A small masked image model, trained from scratch.
Data: trained on capsule endoscopy frames (Kvasir-Capsule), 42238 training examples, 25.9 epochs.
Rows from block 7 of the encoder of a small masked image model, named by matrix and row number. Rows with one number belong to one neuron. Each number is 128 + 32 x the weight over its row's rms, rounded and kept within 0 to 255. All counts start at 0. Numbers have three digits each.
After each neuron's rows are labels from the 100 images, of 14976, where the neuron reaches its highest value: "colour at peak" is the nearest of a few named colours to the mean colour under the peak. Only what is clearly more common there than usual is listed. The data: capsule endoscopy frames (Kvasir-Capsule).
# fc1: MLP up (encoder.blocks.7.mlp.fc1.weight, 384x192), inputs 128-191
# fc2: MLP down (encoder.blocks.7.mlp.fc2.weight, 192x384, transposed), outputs 128-191

fc1.321:200099128128103058074191128164128082181045085085128158095160101128084180151172177170128112145152211128087128128086128128128128198128170128161128174128129128128128079128069128073183020128156102
fc2.321:047092180128066128128128128128143128128128128128128133119108087170128098163177128173128093172166102128111070128186107128086099128128128179128128128128109128128128128147128130097128128086115128
colour at peak: orange

fc1.383:128128136095128128128073128128087128128096175128128128148128128128128128128157104128128128128077128128089128157128128152157087128128060057128128188050141145159128128128081128203128076128190085
fc2.383:128166128074128074128158128128169085199128128139099077178094128148128064145095077167200128128140157128190108177099052128128128128128166128194128177209128128152128058091153128128128128117128128
colour at peak: grey

fc1.167:128128128128128128128128128128128000128128128128128128128128128128128128128128128128128128128128128128128128128128128128151128128128128128128128128128128128128128128000128038128128128202204128
fc2.167:128128128128128128128128128128128128128128128010128128128128128128128128128128128128128128255128128128128128054128128128128128128128128128128128128128128128128252128128128128128128128128128128
colour at peak: orange

fc1.18:062128128103128128169107128158128079128168181128128128062128140079128083184096128128075069164128155128151128098136128091128128128128128128152155128170167102085195128128128128128128068128128128
fc2.18:128128154193128128236165138054128128128100078091093128128128195158164128128149160156093109128105157128067128090097128128092128103128160128128078098128157099128093178128174128128104128128128128
colour at peak: black

fc1.147:193128128076128045128108166114109146128128128097128128128128128106154128128128191128175052128178075117102128128080128128150099128128128128128089128185128097195043128128176161148201177157128128
fc2.147:128146100128105128128113100199189156105128129086128148128089128128128062128165128183106199128102158128111065173128169128070122185151128128128155131095128128128192092128208128149128089128128098
colour at peak: grey

fc1.169:178175128128128159128098128128128171128128128154128149166080098166128128128038128128128079128128128189154074063132128128128128128128128079128128146128100156146224107171128085059114129128086128
fc2.169:130113128128128039128187161128209166128103125141104128128217128128180128128128112144128091171128092128217128195128122128085128103158128128086128128128163153175073106128168178128128128176091158
colour at peak: grey

fc1.372:128128128128128128128128128229128128128043128128196128072128223128066128128128073092128081084151136128128128128128128173074128149128091128066128141128128128058128187128105128128128128085128128
fc2.372:077161180160127128128128114128079128128151128128128097054128149128138128128128128128128101180087128079128128134128128206029128161081161128128128128128085147128128128088166128128128164128112050
colour at peak: black

fc1.168:128185128128121128128085128128128128119128041128221128085155128128128170086128128128128128128128128155097156128083128163128112128062134082140128188094080128128209079149128128128083080060161069
fc2.168:128054128176067128128096077151180128074095128128128097128128128128128128128128128101128144128128052128089128128173146167152146128131024128160128128128128128183128081156188140160155128151065152
colour at peak: grey

fc1.210:139128128128089128182062128128128128205128207100128128128116128128143157128112103120190176128128128167105166107128098128090128160128135128128128128091140128159128128146086128114128128060128095
fc2.210:143128155128202136128109128128062156128144128081149075099168128174149086216084177128128099176128116128066148170107128128128128065128128128128151109128166105128128128091149128128128054128070172
colour at peak: grey

fc1.29:068128128128128081128128165128128104128128128128128128128179128065159128128153126128128172128128191110128128057128128163062128000128128128080128164194128149197090128105079128154128128128128128
fc2.29:126173128128128128128169128145128170168128128128128167128128174128128140128128128094105128128128177128155156128097128128102155128095128102145128155128128186157146097128116128128128128128128186
colour at peak: orange

fc1.225:128128076128128128128128092128149110128152128128128128034081128073128128128091128128158163101128128128086128159163128128088099128128128128128128070128128128128128103128128128160128066187040128
fc2.225:176128096128128183105128128128128128128045180128060128169128128128162128128128154153128128128128085128173254095082128128128128128128128097128128128138128210128099167128128169149128128128128128
colour at peak: black

fc1.42:128128114128128128077210128128128169056128128128128128164128084128128128128168218128094168128128128198088061128098167128128128128128128104128133128128128172128128128181128152128219128128128128
fc2.42:128128190128168128128094081109128128172164128128128128128080128095128098128128128128128128128128213158075128214128086057065128128079106128084073128128167196128079128128217128128128072128205128
colour at peak: orange

fc1.363:128128128128128128174076096128128179128066079136128116102086171128100175076128160095128059128061162128128128128176212128128080128128099128154128159086148128082128166098108128055072128086128114
fc2.363:104069128128165099169128128053179128098180090128169128128128128166183128193128157166104150128128187108117128072097166097128128128178142128128113128116128065128128093098149093180128082128151112
colour at peak: black

fc1.5:183128128078128162072128171128091128128132128128128201128092128128128162128128211128183138128143199065167106128079128128091213128128128128165128128198128085218128128128157128089128053128128087
fc2.5:055105128128128128128071087128128190086095171056165128128204128128128035128128163128110128128128128128128165220128128128128077128128128076128175064201128128128182066128164128128092128128128128
colour at peak: grey

fc1.128:164128117128110083044063100153110175097083128128128063171063195128214096167135182128100128128128154128128077128112147128128109128128160091128128128166128128128128128135076128049128106149128160
fc2.128:128193128128128167128128177146195128128128128104128128085070096128128119128115128072155104128137142075153147128128128128128128128140083128083173109229160128128079056103192128155128104094103128
colour at peak: orange

fc1.212:162099057098180205097051095128070113128174085128142128154176128128163154128193128128128129095128128154085188128118064128106160160077163128092059128191114128128160128154083163073069088128128128
fc2.212:094128128149092089128192128195128128128110128128077150095128152093128128171082128070128128128103128133128091128162069128102159128184145128128094122147164128153128079168210195128167128157105128
colour at peak: orange

fc1.339:137128128128151079227128128224128128128043128128128128128128184128096128128128128128184128109173096128079128072128128086128070128128068180106128128059099128155178142128128101128128128163118128
fc2.339:146078128128068128170084128128128209128148091128128128065128163128158128108128075131128128149128128081155128128110128128128128085128156128128128128144128163192086059179229144128128099128128128
colour at peak: grey

fc1.143:128128128128128128128128128128128128128128128242128128128201128128128128078110128144128128018128128128128128128128128128128128128128177128128128128015128128128128128128128128128128128000128128
fc2.143:128128128128034128087093000128128255128128128128128128128128128128128088128128128128128128128062236128128128128128128128200128168128191128128128128128128128128128128128128128128128128128128128
colour at peak: grey

fc1.293:128172128033061152128128081128128061128128128128167128128128233128128128128128128128128132128128128128055090128128128128128128245128186128196128128128128128128128169128128067128128128128072128
fc2.293:128128128225128128128128128128128128128128128128128128128128128128128090128128128128128128128215128128128128128128128128128128061128128128128128181128128128128128128128128128242128128128128128
colour at peak: black

fc1.80:128171154128128128128090070082151128128131128186128118128036127128157128128128057172142083128128128128181128128128128147221079128021099128149128128089073149128169128098128205111154128128128128
fc2.80:176108173128128038177092128128105167132128128157128044128108128128106102128122116204081114128128128128128115197121225056128128115128152128080128078131128102088158128128221128128128100128095144
colour at peak: grey

fc1.66:123128128128128128128128128128128128128128128128128128128128128128128128128194128239128069128128128128128128128213128128128128128128128128128184128128214128128128128255128128128128128224128128
fc2.66:128128128128128128128128128128114128128128128128128128128128128128128128000128128128128128128128128128128128128128128128128128128214128128128128128128128128128132128128128128128255128128128128
colour at peak: grey

fc1.235:139102128128128128128128128128128128198217077128128128128128128087128063128128128128128033128128078145128128128128128128128128128115128128128148128128128128128128128124140128198157128142128128
fc2.235:128128128156084128092164128094128135128095128157128082128128128128128189128078128128128180102213128128090128176187128128029087114153128148104128128128128128128160168128219128177128128080103019
colour at peak: grey

fc1.175:128180128128079085074128128128120180128050128103157128093128128128170128161128128128157152128128219128128128036074173106097128128093128128143171160128234174128156128158063128128128106128128096
fc2.175:128100080128128128128147128128128128128128128128128169128147213128128157157119094092128062128167128102128128161128128128128084249181193091128185128128129120128128092182128128128128187128128019
colour at peak: black

fc1.138:073157128128205065063128150086128128116156128041128110128175201128112186128128128058099128128128206128128128109128179128159128157075101103128087154166206128128128165174098143135102158182128128
fc2.138:128128128137103154128128154112128128128118120128128128128128128158128171128167166165163087128128064128128128128151108128128056221128195128175128128128098128128128128128066086150086060128128128
colour at peak: black

fc1.365:163158128128128085128112128128080163128078065090128176086128128128056207088128128100128128162128128128128128128128128122147066114074128080098148128074080062210128088180128182128103098128128140
fc2.365:128084128128128162128121120160175071077128159140122104128128106110128128066178089057190160200139128128128128128164179128128171155160081149122128079162128049128128128128202128128159128128128128
colour at peak: pink

fc1.110:128128128083128128128128128132069128128050101128128114128086128102128106128138172128128128153128068128171061128162128190128086176128128128128128155128128128166185096162081100128049128049105128
fc2.110:073175135088128128128147128128175121175128169128170119128128128128128068088183074128189217128165123146128128173128057118128128128128078128096128128128054147128200079082146155098128165128065128
colour at peak: grey