From a checkpoint of a small masked image model: 42238 training examples.
Rows from block 0 of the decoder of a small masked image model, named by matrix and row number. Rows with one number belong to one neuron. Each number is 500 + 40 x the weight over its row's rms, rounded and kept within 0 to 999. All counts start at 0. Numbers have three digits each.
After each neuron's rows are labels from the 100 images, of 14976, where the neuron reaches its highest value: "top examples" is what is common among them. Only what is clearly more common there than usual is listed. The data: capsule endoscopy frames (Kvasir-Capsule).
# fc1: MLP up (decoder.0.mlp.fc1.weight, 512x256), inputs 0-127
# fc2: MLP down (decoder.0.mlp.fc2.weight, 256x512, transposed), outputs 0-127

fc1.406:500567669500574500500412500470500500500500500577500500500534500500500592500562424500500500576500549424500596500500500500500500547500529500500500515500373500500472500500500500500473500500536500500544475500500500500500500411500500422393500397524546423528485500608500500500500500500548500500500500500448500500537500500521405500558500500500547500500500500500500500500500500533500476500500
fc2.406:565500500500545407500500448500432609500500500500500359500500485500500500500500500566500551562409462500392500500500500500441579556500500551576500500500500500500500500500473428500500630500500574500500500500500557500443500500500433500500500387500500472500500500500500500500500548617500500500483530473500609447500500500500429500464587500511500500500500500500500565582530500500500500500563
top examples: finding: foreign body

fc1.231:450638677500500430450500500500500500564500500544500500500500500500500503500500575555500500500500500500544459500500500500500500500486516500500500500500367500500500536573500500500500541500500500500392532607618500500500500500428458500500500500500500500500500561500500500500500500500593440500500500500500500500500500500426500500500500500451500313500500500500500500500500500500500500500500
fc2.231:500500500500500500500500500500500500474500468476500500500500451500470579500500414565581500500375500438500517469520500500500500439429461500500500500532500434447500500402310458500500500432500491396500500488528560500413500444594408437500500500500500500500500566483500500550500500500456557500500500500585500471559500500455500580534547357500500500405469500500500543451500500480500447500437
top examples: finding: pylorus

fc1.71:500500500500500558500454423500409463500500500500500500500500411500432522396500500500500500500500500500500590500457500500500500441500500500500500500500534500445500552500500500469500500500539395500500500397477500500554389427500500500500500500500500452500460500565500460532533500500500540523500551500500500500526552500500383500488436500500522500500324343500500529500431372603536500551500
fc2.71:500449500460500500500500500500500500549460500548500441500500500535567438500500500500500500500500500500572489559559613500500500500500500500562443570500500418526500571500408500513500594500419566500500561500500500623551542500382500500626500500500500500500500458459470500500449500560500500500500500500500398500500500536457500500459500500446457500500500500556464388500500500500500446500402
top examples: finding: reduced mucosal view

fc1.345:500460500500500620500500500500500500500588434500428500500571547554500500500631500500572505500500500567445500500500419500500500500500500500500500500500500580500586500583437500500500500553518500500500500500500500500500500466500500500500500500500543500443500500500453400563567542500500500500500500500500500500500541436500558500500500500500558500500500500471500500500500500500500629500500
fc2.345:500500429500500500500500612500500481573465432552445441454500542500541500500434500500409500500488552500500500611500456500564500540500500500587500559637500500447556428553496500500500547425500500500500500500500500534500500515561500418500500547500543500420500466417500500500500500500364380500531556500500428500500500500405455500438526500500429455559500500500500500500500500500500500500500
top examples: finding: ileocecal valve

fc1.152:500514583405500500500500500500500491478500576511439500440500570461500423561575500500446500500567500500500500500500500500539500500500560500500423500440500589500500540500500500463500525500500584500402500500500542500500628500500500500446644534500454450500500420500562458500500413500431509500500500500565500500500500428500500500500500452500500573500577500500439595460573500500500500425500
fc2.152:500553500500500457500500500500451500500500500500500500500424581554500595500500500394500500500500500500450528500500500500500377571500500500527500500500500439500538573561612442500500500500500500500500500500500500518500440544500500500500452500500612500567500500422439587385500500613500500536500415500500500583500460500568500463500500500431411500426440500500500566500500500500500500500446
top examples: finding: ileocecal valve

fc1.405:569500500500590500585500500500500429500500500500500500500500500600500500536500500568500500500500500500500500387500500500500500500500500500531500561500500500567500500500500500500500500500500500500500500401500500500500500500500500500500500601561500500500500600500500500500500500500500500500500500470500500500500500500438500500500500500534500500500500491500500500500500500610500500500500
fc2.405:500496500500500590500500500440428500500500562500500500500500500500500500500500592500500479580500500437500549550500500500553500544500540500550562500543529568500577500560456500449500552500500500500478593500427500500500500500500500597500500500500384550573500426500464500500500500500523500500552500500500532500468500586536500500463500461500480500500500540500500500466525500424426438500500
top examples: finding: ileocecal valve

fc1.13:452545500500500492500500500443500500500564500500439576500557500500589368485500500500452500500500512500500585500532500500500500500388500500500419500408500500500500576500515594418500500500500622500500500500500500500500500500500442500500533620539466500500418500500500500469500500551383500500500500500500500500500500408570500500568535500500500582568500500500425500500560524586500500572500
fc2.13:458568500464500500572500500500535433601450484500564500500500575553460500500455500500438576471478449500539500500453500500500500545575500549538500500500500387500500500500457486539534500535500400451500546554500409567500500500500431500446500535500500500500500441438544460451500551531538624500500465500500546571500417500500500564500532558500500451415500500435500500564450469500500431500500
top examples: finding: ileocecal valve

fc1.378:500500500500495500500545500500403500438500455500500500532333500479549500500481500500500594500500500500595600500589500500500500500393542500500500500456500500500500450500515511500428596500500500500500500500500500500500446500500500500500500500500500500584500508500573500564500534500500500500500500500590500500500464459513500500361500500569524562500500500446500500500500568354500500500500
fc2.378:500500500452500500500556500500558500500500443500484542409500500500500500467500500500500500564500454500367500473500500500575500553500468500500500535500570500587435500500361586500502500500500500500500500500500562500500500500462500632500500462500550500480500500529500423500450500452500500500500500500500500428474453430500500500500586546500500388521500500387440500541555428500500500500500
top examples: finding: ileocecal valve

fc1.221:452500500500550532500470559500500500456500500500467500548445500537536500500500434500500500565500530531500543500514415565500500500542500500546500500500500449527500500500524500559500500500500500500495500500500500500477500500500500500500500500500552500500500500500500500500500500500477500500421500500500500500467500500500500500500467500500502500556486500500500575500500500530500500500500
fc2.221:500563526500500500500500413500424579554500500500500500500500560500500500500500604500500500500500500500500500500500500500500500593500500500537500500500500586500500600584434500500566500500500500532500500500500500500525500500500500500403500500500500500500500431500500500500500500500500500500500500440500500500500500500500500500500500500500500462463446500500500500507500500434439500500500
top examples: finding: pylorus

fc1.270:500500500500476500500500500500500630454456500453500500500500500500500500500500500500598500558500500500500557531500500500500500500411428541500514589500500500554500584386452483492500500465500500500500545500533549500500500500500500500452500439500500500532427500595500500500500558500500500534500500500500500500500500500500426500500500500500500500492500500534500500500500500559436555500500
fc2.270:500500561500500500557500522478415500500500500500387422500567582500500500500500500500500500462500497564500500500500500500500500580500500500500536433500556500500500500500500500557500532472500500589500500534419500496500500500369500580500500500500500500500500500500500500500500478616419500557370500500500500500500445500478500500500553500407500500500500582403500500500455500500500500500500
top examples: finding: ileocecal valve

fc1.319:500608500500500500412675587500500500417500500500594500500500500500378500500434500500500572500500490500399539500500500500396643500563500500500500460587500500554500565500529500483500500500500500500582500500643500500407500500500403500447500500500500570500500500500443500500500500500500500500500500500500500500500500500596500500500418444500500500500426500500590500500500500391500500426402
fc2.319:624500513500500500500500532500490500500500500500500500500500500500500500464500559500605500500500500500500391500500500437500527500500500500500495500500500500500500500500500500500715500500655500500675499500500500500500439500500500500500500500500500500500500500500588450500500500500572500500500500500500500500500500500500389500500500500500500500500500500500564600500500500450500500500500
top examples: finding: ileocecal valve

fc1.417:500605500500369500500500500500500671500500500500500500500500500500500500500500318500550381500500500500500500500500500500500517500500500500500500571500500500500500626500500284500655572500500394500500500500516594500500500500500500500500500500500620500500500500500500500500500500500500500421500500500500500500500500500500500500500500507500500500500500500500473500500500500500500500431500
fc2.417:500500500500500500500500500500500500500500500659500500500500500500500500500500500500500500500500500500500500500500500500500500500500500500500319500500500500500500500500500500500406500500500500500500500500500500500500217500500500500643500500500500500500500500500500500500500500500500500500500500500500500500500500500500500500500500500500500500500500500500500500500500500500500500500500
top examples: finding: ileocecal valve

fc1.454:500402500437567500500500561582500500500460461500500543444501500393500500500446500500500500500570380500500500500500546500500500500500500500560606500500500500500500500500500500500509540500500500500549500500500500500500534500500500500500500500500500500526500500552500500500500564393500500509500500500500500500567500352500500500611491500500565500500610500500500500500500500562500500589500
fc2.454:548500500500500500500500500500500545500500500441500500500606500500387500500500500500500559500440500500500500500500533500572500443500462619500540500500500420454500500431347500427500500419500446500500424465500500500500500538475450500423500556543500461513500500500500420500500500500500500500500446500500519500500500556500435500395532500442527500500391500500479500500500500500500500556556
top examples: finding: pylorus; finding: ileocecal valve

fc1.170:500500500500500523500500565500500500500450522657430500500500527500564542500500500500548500500500606500579500594500574500500500612500443500500500500619500623500500500500500551500417563500500500500583436500500500500500500500378500500500500500500500500500500395500500476500500500557436500544500500396500500500373500500500500500412500500500500500500500500500500500500497500500500500500500
fc2.170:500500500500500569500500500500755500500500500500500500500500500500500500500500500500500500500500272500500500500500500583500607500500500500500500500500500500500500500500500665500500500500500500500500500500500500500500500500500500500500500500500500500500555500500423500500500500512500500500500500500500500500500500500500500500346500500500500500655500402500500726500500500500500500500500
top examples: finding: pylorus

fc1.90:500500500498500500500500500458417500500455500500500500426500500456415561500500500500537500500500500500455500500500524500500500500536500500500500500528500500500500500500500500500463592608500500500500500500446500500500500437500500500459619500598500500500500500571433500438500500458500500500500565500500500561500500434431500500610500500606585500500541500500472500567500500567484500500500
fc2.90:500500464500500500553500440500500500500500500404500575544611413500428500500500500500500578500462500445554500500563500500500574500500500647500543500500500354500500500452363450557588464415500500471500500424525500521401500500500455500500448500500500500500500449500500500500556500500500500500500500500500500479500478500500487500444472384544500539444391536538500541470470541500500500412500
top examples: finding: pylorus

fc1.343:500591500500500541500500518500500500500500500500338500500500500475500500539500590500500500500500500500500500500585500500500500500611500500500500500500500500500500500607575500500500500431500500500500592448500500553500500500500500500500500500500403542500500318500500500376500500500500500500500447500500500500500500500500440500500500388500500500500500500500500500598589566654500596500500
fc2.343:500500500500500419522500500500648500500500500500500500500500500500500500500500500500500500500500500500500500500500500500500500440500500500500500500500500500500500500412500500500500500564500500500500500500500500500500550500500500500500500500500500689500500500500500500500500500500500549500500500657500500500500301500500500500500500500500390500500500500322500500500431476424500500500500
top examples: finding: foreign body

fc1.318:500555524533410423465500500500500500500500500500438575500566500500500500500552500568500500500500500500500610516500570500567500580500500432500500524500536500500500500500500500500500500500500567500500500576640500500500449500446410468500523500500500518407500500500500500500500500500526532500440500500500500595500500500441500605500500500500561500500500500500500547500500500500500515500483
fc2.318:535500500500500500536500483500489500500500500500548500500500500500500500500570500500593500500500439500500500500500500451500500457500500500500447475500500585577500500599500500437548559551500436500586500500500583500500500593500441500500500500500500500428433500500500500500500500500500500509500500500381500500500500500500463500500500571500397470596403500500450500500500500444500500435484
top examples: finding: ileocecal valve

fc1.307:524500500430518500500500532461500500500500609586500500500500547500555500500500500500566500500421500500500567500559515500500500526500500500500500550576459500500422500554531500500500500500409500500500500500500500449500500500561500426500500500500500432500424482500482619500596500500500500500526583500423500500423407500458500500473500500500500500500400500465500500500465500500500500500500
fc2.307:500500500456578500433500500500555500500428500465500500500500500500500565500474500500500600500500500500500500500500380500484544500304500500500500500500500535500500500500500415500500566566500500500500500500457500500500500458500500500500583500500500500500500500500500500500581500500500528500500500500500500541380500500500500500500500500433395393500494500500500585500534589500500500500500
top examples: finding: pylorus

fc1.372:450500500491500500500422500406500446442500500458476500395500427500500406500444500500500558420532500500476500379428500428500533500500585500540500500500389500500591500571462431500500513500500500500500559439620564500500528500500562500500594568500515500500538500543408500500500424500500464500500500536500500500500590548500427500500500544500472500500376500500547379454495500500500484500500
fc2.372:409500500500500556500413500500500500500568581547500470428480500410500390500500500500519500500500574500500368500441607462500500500500500500500500500384500456500447506500500500500500500500500564569500500570427500500585524538500547500525563500500500461500500500500500500500500500500500443500500500442500500500595500500476500456500500426500500500500500500579500500426500500477431500500434
top examples: finding: reduced mucosal view

fc1.37:500500500500500574500500500500500437500500538500589511504500469485500500500500500500438500500500575500598500500500500524500500500609573500500500626500561500500500500500535500564500575500646500528572500500579545500534588500500500463500500500500500547617500500500500500500469500500500500500500500500500500500419500462500500500500628500500579563481500500500437500466500500500567401435500
fc2.37:521500454500467402590500500500500563500500500500421442500441500500597534527500500500563555586370561500457557541466500500556500500500500468560500500500500432500584602500552500445500500500500500500500593539500500540500500500481500583500500500467469500500500431500458559566532500456421500500500457500500500500500500500500500464500415500500433405500596500500587541500500523500467500500500
top examples: finding: ileocecal valve

fc1.191:525569530558513500500586500500500500481536500500500500530500500500440500406500500639528500619500586429586428500567500500500500500500500500500436529500500500500500500500500500500549500500500582500500500500500500383571500500500500500500438500458500590500500500500569519500500500500500500500500500468500500432500448522500500569500500500500500500500500468500571500500500509432430500500500
fc2.191:500500500500434500429500500445548592500446500500500532545500480500500500449455594500422457500500500455456500509579500500500569568518500500523581500500500439532475492500428500532431528500517517471539500410582500525500456437550527500500500500500474500500459500469500500559500542559537462432527604500433542500463452482457500381500500500533500449458500500551500500500500500500479500443500
top examples: finding: ileocecal valve

fc1.168:500500500500500500500294500500500611706500500500500500500500393500420500500500500500500609500500500500500500500500500500500500500500596500575500500500500500500500500607500500500500500500500500500500654500551500500500500500409500500500500566500416354500500500500500500500500500500500500500500561500500384500500500500500316500500575500500500500401500500500500500390500500500500500500500
fc2.168:725500500500500500500500500500583500500500673500500500500413500500500500500500500500500500500500500500500500500500500500500500500500500500500500500500500500500500500500500500500500500500500500500500500605500500500349500500500500500500500500630500500500500500500500500500604500500500500500500500500500500500500500500500500500500500500500500500386500500500500421500500500500500500500500
top examples: finding: pylorus; finding: foreign body

fc1.489:500569500500500421457574551500345500411500500500588500500500500500500500500500500500632500500500545500500500500500500500513500571500500500500500500588442500500500557561500564562500541500548500500500525534500500576587500444500433500500500500500500478500426500573395446500500488500500500500500500592541437500422411500576500528442500500403500500500500500457436500500500547500500500482521
fc2.489:500500599476500441500500444435500500469500500567500515500500500500500500500355416500500471492584500500500575500500500500500425590500500500598500570500500500500520558584522393500500500500500500500500538500500500500500500500500500500525441458500500451462466561500500556500500500500456461386560500500500500500482591468500580544476500500480500500500404500500563500500500500500500500431500
top examples: finding: blood fresh

fc1.134:500500369465500500500500500573500500500500500500500531500500570500500500500500500418500500426500500500500500413500563500500500500500500500500500500500433500500465533537557500500455500542500500500513500406428500518500500500500520500500455481500500500500500500500500500500571615500500500464500427500500500500500442500426500500500500500500452500465500500410500500529500444529500548526500
fc2.134:500500556500500500429500392500500500500567500500500500500500500500559500453500584409500500500587357500470500500500500500500500477500500500500500468500466500500500500513500500440500500500452500543500500500433500500411500398500500500500500500472584500500500500500403500337472500585519500500500540500520615500500500500500500500500500427500500500500500500500500462500500520397435450444500
top examples: finding: pylorus

fc1.105:500500500500425500500500418500441500541563500500448500500500553450500593500500459445500500500500570575500500500542500500500452500571500524500500551462562500591542500500500500554500550382593539500500500571500500581589500500500500434500500444500543500500500500500500500443545526500500500572477433500500461443500500500526500500500500500631500500500500436500500500500500500349500500469536
fc2.105:500500500436500478500500500456500500427500500462500500464500500500489552567500500500551577539517486563398500500500500447500500593500500549566500500500500500500500449533400568500525453500500549469500526465500597500500473532500500574500418500500575500414514500500500500571500500500527419534500562500500500500579500427500500500417500500500462500500500500500461500458482500500500500461458
top examples: finding: reduced mucosal view

fc1.254:500500500500500500500631558500500563500500500500500500500500541405500500500500500500500500583500500574500500500500500500500500500500500541500580500552500500464640500500447595500551559500500567500500500500500500537460500500500452500500564500563500500546500500500500500570540500500500442500547500500590500500500500500500500500561500500434500500500500500500594500500500566500509485500500
fc2.254:574500500500500500535500414500500500500489500500500393500577500551536600500609500564500533500540452546500500557432550404500500598500548500530500557500500564554500467429422500500635500500461551500563421500500500552500500538419500500500500500500576500500549500439463500500500582500500500500500500414444500384500588432544500500460619500537559500448476500551462500604500581440500500500500
top examples: finding: reduced mucosal view

fc1.76:454500500500500500500571500500500500637395500500500500500500500500500500500453500579500500500500500545500565618500500422569500500500500500500455500546500500456484500540500506538521500500500566500500500500500500548500500500536500500419586544500500500543438500500500591500500555500500429500535500468468500500500500500452536500500530500500561500500500529437500500500552500500500398560413
fc2.76:500500387500430470500500500500453500500585500400500549500500500458487537500429500461500500567437483500413551500593500500500563540500500459500500500432480500534500500541500500500500412558402549500500568469500473500500500442500441623477500500500500500402583427500505500456423451500410500500537500500500500500500500500432500500500500500500500500500569500500500500500500528500500500500452
top examples: finding: pylorus

fc1.226:537500500589500500500642609445500500500500422481500500500500550500500581500516500500538500500500500500500595500500500500500500500500500535500500461500416524500500500500530500441413413500500500500500500409500613500529500500500442479415465526500500500500500500547500500500500500604500500436500500500553500607586500500500500500500500500500498500500500457500411453500500500500500500430500
fc2.226:500500500500500399500616500500500577472500571579500500500500500500392500500500500479554485584500500500500588397500386535500500500500551373500535500500500500500500500500500370500518500500500500500444500500570496561500590500426500500500532500500500433365500578500595500403500500500500421500500500550446500500401500500500500500447500500468500447500500500500500612500500500574500500500500
top examples: finding: reduced mucosal view

fc1.359:500500500553455500531500572645500607403500500500500500500500500500500500519500628502425500500500500609500500500500500500555546500614500500500500455500500500358406545500621538500500511631378500500500500464433500500500394500479500557500500500549500500500465500568500500500500500468500508500500436500500377500500500500500500490500500500500500446500500474500488500495410500500553500537522
fc2.359:500500491500500500500500500440500428500500599500500500500500537500517500500500555431500609500500500500500500500610500500500500500500500500580500500579393500500567500500500500500500500500500455647500500500500500500406500500500463500477371500500500500500568500500500500500500500500500500500572500523500487500500540500500500500500500500460500500558500500500418500500500500500419500623500
top examples: finding: pylorus

fc1.142:500500358500500500500500405500500500535500500444500512500500500500500500500500500500612537500500500500465500500500500500500486567500500500572533500579500603515567511500500544450457500500500500500500500500500500500500500579500500500561500500500500478500500500500500500500500500500514500500500445500575500500500500459500531500500500500667629500500500500500500500500500500500500626500500
fc2.142:538500500500402591500500500500531500500500500500500500500428500500500500500500500500432431500500500551500500500500500500571551500500500500575447500500500555467455500571387500452439500500415500500500555500541437500500500562500500500500460500580444544406500500409550500500500500500443433500553500500484500500500450557500500582500529500437431430534500500500500500537500500550500423500500
top examples: finding: ileocecal valve

fc1.428:500500500438500445417500500500500500500500500579529500500500581500500586579500500553500500500455500586500500500500500478467525500500500500500500617500583545500500500447500500500500500500424500500500500500500500500500500500463500500478532500500461537500500500500500500500500609500500458500543533500500500500413500500567500500500563500500500500500522465532500500500500500500500500500500
fc2.428:475500547500406565500500500432500500500603500500500500559500500500500500500500472377549500569482500500419500452500500500576500500500500457455500382500553500500500500500397500500500500500500500500500500500543500435500500500500424575434500500500500537500500500500500500500500500500423373500500500500554500500500500500541500500573569500434466500565500546444585454500500500453500554500500
top examples: finding: ileocecal valve

fc1.45:500443458500500500535500410500500500500500500500500500500612537500491500500500456377500500500500554622500500528500541500534500591500500507500500580500560616500637572500500500500559538448500500500500500517500500500500500500500410500500610500500500500452568468500500467443500569500500500500463419500654500500581500500550500446500500500500500500500500500500500500500539543500500500500581
fc2.45:500500500478500547500500500500530479438537500500542500466500500547500555476500537563500547500500500458500467452477543456472500500500531500566553520500500500530500446500481582500552500572449500500500412500500579500500500564500500500495375543435608500425500533500437506500500459500536423600500500500412500432481500500530500500438500519576500500500500489500500500500500444500500500500500
top examples: finding: ileocecal valve

fc1.419:500573711500500365500444462500500500500500538500500512560500500504476500500449622544546500500500500554500500448500594543431540468438500500500533568500500500500500500529500545500500525500529537500500422500564529500455500500500500547500500500443500426500500538500500500500495558500500468500500427500500500500546500500500526500500500500500500408500454492500500406500544500500533467500500
fc2.419:377500480500500500537436541500500500500454500500548500500500500500500500500500554500500500500400500500441500562500413408500500500452500577500453500398500396500571500500500500419500500466500597500500570580500578421457500481500500544500500500500460500500500500500500530500548500500500571500500444500441500500500500500628592500381500500562427538500520513500500500500500526535500500500500
top examples: finding: reduced mucosal view

fc1.157:500500500393500587500500417500355500500500500500500500500413500500500614500500500570500411500413500500578624500500584500500584500639500500500500500500500500500500500500500500500500607573500587500500500500500585500500500500500500407500585500500500500500376414500500500500500500500428500500500500500408500378500500500500500500500615500500500604500500500500500500500500581500500429500500
fc2.157:500500500631500500500500500500500370500500500500500500500500500500500500500500500500500500500500500500500500500500500500500644500500500500500500500500500500500500624500361500500500500500362500500500500500500500500500500663500500500500500500500500500500500500500500500500500500500500500500500500500500500500500500500369318500500500500500500500500500500500500500500500500500500500500500
top examples: finding: pylorus

fc1.469:500500610500500500500500500500500500394453480500500500500500597500500500500500500424500500500500428500500500500500500500500500500500500575500500500500500500600500609639524500496464500578414500500513500500500500327500500457500500500500500454500500500500500500500396555500510500423500595500500500500570500500500500500500500500500500500500500500500500500378500500500500500500500500500500
fc2.469:500500500607411500500439500500500500554500500500500500500500500400500500500500500592500605500378500500500500500500671500500424500500500500500392500500500500423500370612530500500500500500500500500500500500500500500500500500500500590500500500561500500500500500500416500500500500500500500666500500500500500500500500500500500500500500460500500500500500500500350500500500500559500500419582
top examples: finding: foreign body; finding: ileocecal valve

fc1.49:500433500538500441414393500500477500500500500500500398500500454500500500500500500500531500638500469500500500478500424606500527528500500381500500539560500500500558568500500500500454500522500500500602500550500500500592500500500500500500412444434620553500500500500500529500500500500631528500500500500500500500500549500500500500500449500585592438500431500500500500500500500500500500485500
fc2.49:470500463657500500500416500500500500571500451552500500574500500500563500601416500500500566500500500500500500532500500500500581500517500500601500500500500500500500500500418500500500500500500599500507500500500472500500500601500500452417500500557500500420500441500500500500500500500500500500500500555549500550598500500500500420536621557500542500500500500528500500443500500500453457500497
top examples: finding: ulcer